From a checkpoint of a small self-supervised image encoder.
Model: 5.38M parameters, 32-pixel images, arch mlp, layers 6, norm layernorm, activation gelu, width 256.
Training: soap at rate 0.0013, 20000 steps.
Data: trained on retinal OCT scans (Kermany 2017), 98430 training examples, 52.0 epochs.
Rows from block 3 of a small self-supervised image encoder, named by matrix and row number. Rows with one number belong to one neuron. Each number is 50 + 15 x the weight over its row's rms, rounded and kept within 0 to 99. All counts start at 0.
After each neuron's rows are labels from the 100 images, of 14848, where the neuron reaches its highest value: "top examples" is what is common among them. Only what is clearly more common there than usual is listed. The data: retinal OCT scans (Kermany 2017).
# fc1: MLP up (model.blocks.3.mlp.fc1.weight, 1536x256), inputs 0-51
# fc2: MLP down (model.blocks.3.mlp.fc2.weight, 256x1536, transposed), outputs 0-51

fc1.162:32 47 71 50 62 59 51 52 35 46 78 66 56 52 22 49 47 46 43 61 67 48 55 65 55 42 57 56 65 58 62 46 33 59 96 33 55 45 42 66 51 63 61 49 40 59 52 41 58 49 56 59
fc2.162:60 52 37 36 39 37 46 44 51 42 35 44 31 44 71 66 46 57 44 68 58 75 35 50 52 69 44 50 64 63 26 50 68 65 53 51 32 55 40 57 63 37 30 55 65 51 58 34 57 31 47 29
top examples: finding: diabetic macular edema

fc1.9:54 39 52 32 61 35 42 50 44 56 27 32 66 16 50 60 51 26 74 36 43 56 48 32 45 56 45 30 67 31 55 69 76 41 37 47 54 31 43 43 30 65 32 43 36 18 63 52 76 51 59 59
fc2.9:56 41 53 48 33 58 41 48 35 47 65 43 52 71 46 30 61 90 38 67 62 34 57 59 53 57 57 43 56 65 33 50 44 65 57 59 79 50 73 36 55 33 44 57 43 45 31 28 44 45 53 64
top examples: finding: choroidal neovascularization

fc1.312:45 73 58 66 68 40 33 75 50 56 38 39 66 54 42 66 58 54 44 50 33 45 56 86 44 41 70 48 48 61 54 32 36 41 44 66 47 32 27 51 56 22 44 62 81 37 50 64 70 44 63 58
fc2.312:29 51 77 35 59 62 76 31 79 46 62 62 48 59 64 37 35 44 71 45 61 37 50 36 48 32 35 51 53 33 46 76 49 35 14 30 40 60 88 62 52 60 62 54 34 54 28 36 40 38 38 34
top examples: finding: choroidal neovascularization

fc1.431:57 55 73 60 64 45 50 72 70 49 55 57 39 77 67 62 39 42 71 42 43 63 57 49 50 54 53 58 44 58 26 44 49 68 67 47 73 56 53 64 61 53 73 70 56 46 48 29 12 65 34 59
fc2.431:38 75 40 39 21 41 47 52 27 68 61 50 59 29 39 61 57 73 69 73 46 69 61 68 48 38 60 52 74 44 94 41 56 44 55 74 24 45 89 42 36 28 45 59 54 49 59 42 73 45 56 39
top examples: finding: diabetic macular edema

fc1.322:41 27 41 28 51 52 56 52 64 60 36 59 45 33 49 39 35 41 40 41 64 57 41 60 64 53 46 53 79 60 46 49 51 26 47 43 55 53 23 35 71 43 61 41 57 62 47 39 67 75 60 32
fc2.322:58 37 61 48 42 33 55 48 64 51 65 44 40 61 71 50 64 59 32 40 27 36 69 58 48 42 38 47 64 50 50 63 21 62 45 41 44 66 51 37 64 69 40 29 44 44 46 61 62 55 83 69
top examples: finding: diabetic macular edema

fc1.77:48 62 53 29 71 40 32 33 45 50 80 33 52 41 29 68 49 65 37 48 29 70 57 93 44 51 87 62 57 49 75 47 49 36 56 41 56 78 31 65 65 38 31 62 46 59 36 47 56 66 76 51
fc2.77:82 64 36 72 62 69 46 52 41 53 15 82 63 80 66 48 16 45 28 38 76 44 62 51 60 68 21 54 49 35 28 53 25 28 40 44 51 22 56 56 48 57 72 42 67 37 68 51 86 66 47 23
top examples: finding: normal

fc1.244:42 74 33 67 62 49 72 65 35 65 76 60 57 54 50 56 50 81 32 58 56 78 50 78 44 34 51 50 49 49 52 35 53 96 41 38 78 70 71 53 52 76 55 73 58 42 67 37 59 43 48 47
fc2.244:31 46 53 46 04 45 46 65 47 48 49 39 38 50 72 50 38 40 98 69 57 54 50 28 56 39 53 67 66 46 62 25 34 26 48 72 23 55 53 53 48 37 59 47 52 61 78 58 24 71 49 50
top examples: finding: normal

fc1.15:25 42 27 38 66 68 62 30 63 49 53 47 64 51 55 63 38 46 43 50 56 62 52 52 63 71 54 43 46 37 63 58 35 47 53 33 48 50 44 40 59 70 32 60 28 43 47 63 52 47 57 35
fc2.15:56 53 83 53 64 49 62 71 28 58 52 38 28 55 47 52 66 52 42 27 83 45 74 58 44 42 53 65 40 46 11 31 42 54 65 60 39 47 20 46 67 59 81 66 37 46 76 75 57 12 42 56
top examples: finding: diabetic macular edema

fc1.316:39 43 35 31 56 43 64 31 57 31 46 55 38 40 70 32 47 50 58 33 63 22 69 53 56 66 63 59 57 82 42 41 53 41 31 52 47 30 51 16 33 49 50 54 39 65 58 69 68 39 26 79
fc2.316:46 50 54 59 61 27 29 68 31 56 56 49 54 47 46 81 47 49 51 60 48 71 26 56 45 37 44 41 40 54 51 58 44 54 64 52 63 43 78 85 51 35 45 68 60 49 49 17 46 51 74 34
top examples: finding: diabetic macular edema

fc1.187:72 59 13 84 25 37 22 65 50 41 53 40 70 64 54 55 58 42 88 49 44 50 64 41 64 53 56 59 26 45 61 78 54 60 61 39 63 35 52 66 68 45 48 49 71 54 69 49 21 54 29 41
fc2.187:72 73 57 37 64 50 53 61 21 42 65 51 46 32 48 22 41 42 28 48 61 62 59 60 37 36 82 52 53 51 45 33 58 71 18 51 39 46 55 41 37 54 56 67 18 63 59 53 70 28 53 70
top examples: finding: diabetic macular edema

fc1.33:35 74 29 52 53 68 65 54 41 31 49 52 70 50 46 49 22 68 60 40 47 39 54 36 45 46 28 69 70 54 68 55 55 54 46 58 38 51 55 31 98 60 24 50 38 51 66 40 87 67 76 66
fc2.33:35 30 44 39 41 59 30 43 39 36 26 38 50 52 48 69 40 38 42 53 36 44 63 49 52 66 56 44 53 51 55 69 40 41 41 40 68 63 41 47 34 66 28 76 56 24 65 56 65 28 36 23
top examples: finding: choroidal neovascularization; finding: diabetic macular edema

fc1.695:53 35 57 18 63 75 51 56 49 60 32 33 53 38 55 64 40 83 71 70 56 56 55 65 59 83 27 54 47 47 27 52 60 70 55 44 81 44 60 37 70 11 38 48 53 52 56 50 49 62 80 59
fc2.695:43 67 54 54 56 48 65 75 47 77 45 38 40 67 34 33 83 46 17 44 39 68 50 52 34 33 73 45 73 70 56 48 52 37 34 61 12 64 50 84 50 50 44 46 37 58 63 52 71 25 90 24
top examples: finding: diabetic macular edema

fc1.385:33 41 60 51 99 58 41 54 36 26 35 45 48 39 56 48 55 59 48 65 45 62 75 43 55 57 63 47 62 48 49 42 29 35 40 57 45 56 69 41 31 35 40 58 48 33 50 34 74 43 67 49
fc2.385:56 51 44 31 36 52 38 45 56 59 56 70 47 40 32 53 49 44 56 61 57 52 00 44 26 57 53 46 49 95 60 57 46 61 46 62 74 24 32 41 41 52 41 31 54 41 35 40 29 56 58 28
top examples: finding: normal

fc1.76:48 90 29 65 59 36 39 60 74 64 66 53 36 44 55 52 44 40 64 32 59 31 42 56 47 54 80 89 69 55 56 30 77 45 67 57 35 54 74 45 45 61 91 55 44 51 32 37 74 41 59 33
fc2.76:57 53 48 51 50 50 50 56 39 40 64 63 55 54 69 20 57 49 43 89 35 48 57 49 62 33 54 40 47 43 44 89 39 50 38 39 48 50 40 68 45 16 23 51 23 59 82 38 46 49 41 50
top examples: finding: diabetic macular edema

fc1.620:65 67 49 46 36 72 30 62 51 85 53 60 74 50 30 53 36 51 57 45 32 51 30 58 42 79 39 25 29 46 36 42 47 57 40 64 42 67 44 52 55 44 65 54 38 34 51 58 45 49 53 60
fc2.620:22 43 49 48 59 30 56 48 49 38 83 52 36 85 32 53 29 41 57 74 81 79 45 61 58 40 55 79 43 53 75 58 61 61 47 41 64 36 31 29 58 64 47 41 64 66 46 61 63 41 31 00
top examples: finding: choroidal neovascularization

fc1.306:43 58 78 54 04 89 50 47 67 13 48 64 24 54 54 35 29 73 72 66 58 72 38 33 50 45 37 45 44 31 38 40 61 62 63 43 34 75 66 43 58 54 26 43 63 69 51 52 53 31 46 40
fc2.306:53 34 32 66 47 47 38 44 55 31 58 47 54 14 33 38 67 41 69 39 73 33 63 36 49 68 57 49 34 58 58 44 62 60 48 39 53 62 48 55 33 26 76 40 58 38 59 27 47 61 73 72
top examples: finding: diabetic macular edema

fc1.678:64 74 48 59 38 53 49 67 42 62 45 50 61 63 44 52 59 28 43 54 52 43 46 40 06 63 17 54 54 26 41 48 41 52 47 73 11 35 55 57 64 36 64 46 23 61 48 42 45 47 30 66
fc2.678:12 30 33 70 79 64 37 33 59 44 37 56 51 53 47 68 38 36 55 22 34 75 44 53 66 68 61 79 82 55 94 31 38 44 59 45 43 51 38 47 35 55 13 46 60 35 48 53 51 56 91 40
top examples: finding: diabetic macular edema

fc1.762:32 46 79 68 36 45 59 67 06 18 21 40 24 27 69 50 52 40 50 51 46 51 66 42 44 75 43 43 42 44 50 64 57 41 32 45 48 61 53 25 38 43 37 50 58 47 39 69 34 31 34 10
fc2.762:70 45 52 27 37 42 33 60 63 52 65 43 53 46 28 50 33 55 50 40 73 53 54 56 52 32 60 49 52 46 40 42 54 40 64 41 78 34 58 48 26 39 90 53 55 46 36 43 48 77 33 29
top examples: finding: normal

fc1.58:47 74 61 53 72 32 42 48 69 64 70 45 19 35 77 35 74 44 47 52 50 44 58 48 75 23 48 56 48 65 38 71 71 47 40 62 45 28 50 50 33 40 46 41 68 35 39 24 20 51 46 52
fc2.58:58 57 38 64 45 42 44 43 45 62 28 49 53 51 31 74 25 48 47 62 55 60 44 48 50 61 39 32 69 60 51 61 41 36 46 47 41 62 64 47 49 98 49 51 44 45 34 55 56 57 27 49
top examples: finding: choroidal neovascularization

fc1.143:51 66 32 77 33 58 57 39 25 48 43 52 58 56 47 77 42 68 27 37 66 67 62 66 52 21 53 43 74 30 31 41 42 76 35 66 61 59 75 56 37 56 62 78 53 62 53 22 57 48 37 29
fc2.143:64 35 57 09 57 51 63 75 40 45 43 46 43 60 58 45 46 59 74 45 53 51 71 49 46 71 68 64 47 56 58 42 41 59 58 12 29 63 61 67 58 49 49 25 46 54 56 77 34 54 66 50
top examples: finding: diabetic macular edema

fc1.133:64 57 49 59 33 44 65 40 33 54 51 82 33 54 36 45 49 70 12 40 65 46 37 80 27 31 36 56 39 62 47 40 63 58 66 47 36 43 53 42 55 56 84 65 48 43 58 45 60 56 17 43
fc2.133:41 46 29 48 38 46 50 77 47 17 34 12 65 55 59 42 30 38 97 46 36 69 54 42 70 60 51 40 62 66 58 65 39 35 58 52 47 63 78 50 62 47 39 36 58 49 74 66 09 62 51 30
top examples: finding: normal

fc1.365:46 39 59 50 63 62 54 58 45 58 46 43 63 55 42 55 33 39 53 58 79 62 39 54 51 41 68 66 54 48 49 50 62 03 50 60 28 73 35 70 55 30 85 59 73 37 65 32 21 86 58 39
fc2.365:60 40 50 53 58 37 60 57 32 48 58 48 37 35 79 33 42 70 19 65 54 43 58 59 71 58 31 62 76 90 55 63 44 65 47 59 50 49 69 23 51 63 41 38 65 50 33 52 60 27 28 39
top examples: finding: normal