Rows from block 2 of a small self-supervised image encoder, named by matrix and row number. Rows with one number belong to one neuron. Each number is 128 + 32 x the weight over its row's rms, rounded and kept within 0 to 255. All counts start at 0.
After each neuron's rows are labels from the 100 images, of 14848, where the neuron reaches its highest value: "responds to" is what is common among them. Only what is clearly more common there than usual is listed. The data: retinal OCT scans (Kermany 2017). In brackets: how many of the 100.
# fc1: MLP up (model.blocks.2.mlp.fc1.weight, 1536x256), inputs 208-255
# fc2: MLP down (model.blocks.2.mlp.fc2.weight, 256x1536, transposed), outputs 208-255

fc1.708 [138 178  60  92  93 115 117 116  92 155 154  88 164 148 137 129 155 163 131 174 142 131 119 118 108 203 121 117  80 142 164  75 147 151  91 186 157 144  74  91 117 147  89 117 147 129 141 148]
fc2.708 [134 148 175 135 184 140 158 148 198 108 124 192 122 109  96 139 104 156 149 113  72 189 109 139 138  85 137 106 150 164 104 151 138 146 175  64 114 130 117 130 163  95 202 144  73 158 203 121]
responds to: finding: normal (78)

fc1.54 [153 163 135 136 127 150 145 109 152 120 100  80  80 143  64 148 134 127 165 184 116 169 117 139  92 112 113 117 119 109 119 136 145 173  78 204 137 148 120  88  91 130 117 111 169 143 181 133]
fc2.54 [101  84 149 163  79 132 148 130 140 105 162 126 183 124 144 122  69 144  88 141 115 153 155 108 140  98 164 126  92 112 139 120 123  99 158  69 112 126 141 147 128  84 145 105 177 113 121 180]
responds to: finding: choroidal neovascularization (68)

fc1.56 [ 66 153 159 169 122 162 182  78 144 180 144 119 120  92 153 116  92 174  88 170 148  83  90  90 200 152 153 112 178  74 144 119 121 111 124 104 131 176 164  87 129 168 122 150 163  68 173  84]
fc2.56 [ 93 105  97 138 135 124 152 116  53 141  93 143  89 162  92 188  84  96 132  87 144 157  97 204 100 150 156 121  87 172 122 129 106 120 149 160 168 127 183 182 122 167 113 121 138 154 116  54]
responds to: finding: choroidal neovascularization (67)

fc1.582 [125 113 128  76 120  87 118 153 147  79 153 109 113 155 102 208 142 198 223 124 101 121 112 136 110 170 125 111 148 114 163 146 141 132 123 136 118 182 117  72 107 149 149  83 146 130 130 131]
fc2.582 [162 144 133 105 156 109  89 121 145 152 189 106 122 121 168 120 192  78  75  74 156 104 121 129 106 112 132 140  79  59 180 111 117  94  88 125  94  30 189 141 128 165 119 159 130  84 121 142]
responds to: finding: choroidal neovascularization (75)

fc1.38 [186 127 158 115 185 117 134  96 122 134 181  53 127 104 119 124  90 155 108 101 113  80 130 133 105 165 131  89 152 161 100 135 197  99  97 156  97  75 112 131 141 146 161 157 117 147 116 118]
fc2.38 [120 135 125 174 111 175 112 173 107 134 124 109  85  78  95 161 164  71 135 108 132 112 160 102 141 129  88 162 134  88 165  94 158 186 181  91 153  98 116 127 147 131 113 122 141 165 146 121]
responds to: finding: choroidal neovascularization (67)

fc1.528 [ 94  74 154 170 140 170 118 148 168  77 102  80  91 146 142  93 129 136 183 155 102 129 121 105 138  71 168 123 105  36 118 134 140  99 115  85 146  90  97 144 119 150  72 135 157 150 137 170]
fc2.528 [145 169 135  38  87  86 127  88  89 119 156 186 160 162 126 162  90 111 146 161 131 165 139 132 205 109  58 114 144 149 135 154 139 138 107 178 139 109  82  96 160  99 167 149  85 113 182  64]
responds to: finding: normal (80)

fc1.376 [154 104 162 126 133 144 112  62  84 141 147 114 174 176 210 156 167 171 134 153 178 133 122 111 136  76 128 187 123 149 100 129 151 160 109 163  97 154 113 121 120 160  93 114 192 105  97 143]
fc2.376 [155 148 117 142 131 142  81 165 171  90 127 182  74  55  84 149 141 111 104  96 122 107 119 125 100 134 150 122  97  89  84 156  92 126 137 106 118 132  94  82 151 180 149 138  45 157 156 109]
responds to: finding: diabetic macular edema (32)

fc1.33 [111  75 185 153  95 100  93 139 198 125 112 154 108 175 189 154 116 178 113 122 122 111 107 138 132  73  67 102 154 202  25 172 124 102 101 148 102 131 158 101  88 102 137  98 122  95 117 103]
fc2.33 [146 197 143 113 126 186  98 111 161 113 111 165 164 132 114 143 106 129 130 159 121 124 107 119 154  88 151 157 137 101 172 121 107 176 117 111 172 142  64 110 104 104 116 132 137  99 156 106]
responds to: finding: diabetic macular edema (28)

fc1.725 [139 178 227 129 120 114 146  69 133  94 131 138 115 192 180 136 103 110 128  74 170 122 113 108 154 100 124 114 118 147 125 116 123 159 103 108 162 185 132 149  86 124 117 146 159 173 128  83]
fc2.725 [117 111  93  84 119 104 131 163 125  97  94 157 118 121 127 102 125  47  86  99  99 130 155 151  92 146 144  91 149 141  98 187 134 146 128 141 161  79  40  89 138 133 109  85 126  77 133  79]
responds to: finding: normal (89)

fc1.726 [ 77 166  58 153 132 111 117 114  55 111  95 135 124 114 166 110 179 167 133 107 141 140  85 151 111  78 149 140 108 114 130 122 142 137 183 108 127 150  66 128 119 137 140 109  93 159 114 132]
fc2.726 [173 137 159 138  85 128 162 160 188  77  96 231 162 165 148 171  72 142 168 162 107 156 158 141 130 104 123 127 171 164 133 165 109 186  51 109 165 122 159 196 159 100 136 181 110 112 103 127]
responds to: finding: normal (84)

fc1.102 [107 102  92 162 141 182 201  87 130  79 140 138  93  79 141  61  78 115 119  98 161 103  94 124  42  90 133 153 126 171 112 144 179 163 151 131 160  75 105 133 178 147 180 128  96 103 106  86]
fc2.102 [168 166 171 129 101 108 144  90 136 213 168  64 128 181 150 147 121 100 121 106  89 143 117  59 122 145 171  64 140 106 130 125 120 178 148 188  56 132 165 127 117 115  69  87 149  97 140 132]
responds to: finding: diabetic macular edema (35)

fc1.562 [139 128 113 148 186 108 134 126 140 165 144 140  96 117 201 153 132 194 106 123 120 169 167 125 100 142 180  92 141 141 169 148 136 158 129  93 105 141 117 102 135  92 148 109 156  73  94 140]
fc2.562 [143 107 183 142  90 139  94 153 118 144  88 101 145 121 141 118  80 118 150 130 105 135 108  77 131  90 141 108 120  92 114 201 138  98 116  99 134 130  89 155 157  81 110 141 139 164 117 131]
responds to: finding: diabetic macular edema (28)

fc1.45 [120  85  74 162 116 147 107 146 153 150 105 134 125 152 156 172 168 147 180 105 143 158 145 139 135 200 127 147 105 145 163 166 137  66 137 165 191  86  92 161 130  68 138 110 117 127 136 180]
fc2.45 [161 151 170  90 190 146 133 138 180  49 134 186 124  79 179  95 112  84 134 127 106 184 207  88 105  63 124 159  77 130 123 100 108 157  84 154  44 128  97 135 145 131  98 141 139 175 142  81]
responds to: finding: diabetic macular edema (28)

fc1.618 [118 115 119 159 136 109 121 105  92 106 131 149 130 116 165 103 106 129 177 153  97 229 138 198  85 181 159 108 150 147 164 151 122 136 103 140 113  59 168 184 139 145 109  81 106 110  88 141]
fc2.618 [121 130 122 133 146 116 150 119 148 168 128  73 132 140 146 141 198 161 140 166 164  66 159 166  96  68 106 140  75  74 172 128 138 147 144 100 186 141 118  97 147 105 119 222 134 129 157 143]
responds to: finding: choroidal neovascularization (60)

fc1.476 [134 166 129 155 129 104 136 111 142 199  90 114 151 137 129 209 108 198  70 129 122 185 129 118  84 110  92 121 157 175 103  76 151 149 111 146 160 139 110 169 112 120 123 136 113  89 135 197]
fc2.476 [115 116  71 143 121  64  84 115 131 138 147 121 115 109  81 136 159  93 157  78 123 155 143 103 119 130 153 207 124 108 161 158 122 128 130 122  82  92 147 144 169 119 130 136  81 189 115 111]
responds to: finding: choroidal neovascularization (63)

fc1.487 [105 126 114 105 126 115 110 167 119  49 168  70 188 120  94 139 109 130 145  94 153 180 153  83 113 108  89 142 171 117 115 189 146 133  91 172 143  90   0 166 102  62 148 138 109  78 136 114]
fc2.487 [149 113 151  95 102 224 105 106 111 167 100 163 113  78 121 129  71 166 150 124 102  94 115 159 155  92 122 121  46  94 107  79 116 170 145  75 131 165 201 121 162 187 118 146 171 163 141 104]
responds to: finding: diabetic macular edema (28)

fc1.46 [148 130 103 119 128  73 173 170 155 130 127 144  81 111 109 102 118 138 129 107 154  94 113 125 120  79 129 132 119 108 108 171  99 108 106  64 108 149  37 142 144  89 172 121  81 135  56 137]
fc2.46 [115  82 109 110  81 169 100  89 151 142  90 158 101 144 149 116 153 171 117 121 153 176 104  95 130 132 141 144 184 153  85 121 200 159 169 144 121 113 179 142 149 106 163  78 134 140 116  94]
responds to: finding: diabetic macular edema (30)

fc1.713 [156 132 145 139 148 140 197 148 175  98 142 156  59  79 126  52 116 123 154  62 106 108  87  93 109  73 132 145 120 133 139  71 139 132 176 162 124  90 132 135  95 123 125  64 125 147 186 103]
fc2.713 [112  73 107 129 149 164 115 148 108 132 136 128  49 198 113 129 114 171 136 176 159 154 183 106 140 142  97  98 112 122 172 151  80 175 140 150 169 132  93 167 133 149 156 116 145 131 101 112]
responds to: finding: diabetic macular edema (30)

fc1.667 [121 146 166 175 162 122 165 151 114  82 141  80  99  74  76 163 127 153  98 132 115 113 114 105 104  99 174 141 139 107 131 139 133 115 203 187  53 130  95 132 150 116 141 141 101 131  66  70]
fc2.667 [156  83 126  64  82 135 103 132 148 136 117 172 145 151 180 131 109 191 167 103 138 113 152 166 146 107  83 110  87  99 162 124 129 104 125  70 143  91 134  64 116 151 134 160 149 163 185 153]
responds to: finding: choroidal neovascularization (60); finding: diabetic macular edema (32)

fc1.8 [124 150 106 129 121 128 117 135 142 115 160 166  74 115 146 168 130 200 173 143  85 107 106 176 105 186 152 114 120 108 141 177 154 169 146 109 141 129 108 110 133 142  98 164 169 136  98 136]
fc2.8 [ 94 111 119 111 164  98 145 129 161 124 126 179 174 131 208  86  87 113 126 106 151 194 169 120 104  63 105 164 104 136  84 115  79 114 126 116 121 154 120 117  88 113 155 136  88 142 115 131]
responds to: finding: diabetic macular edema (32)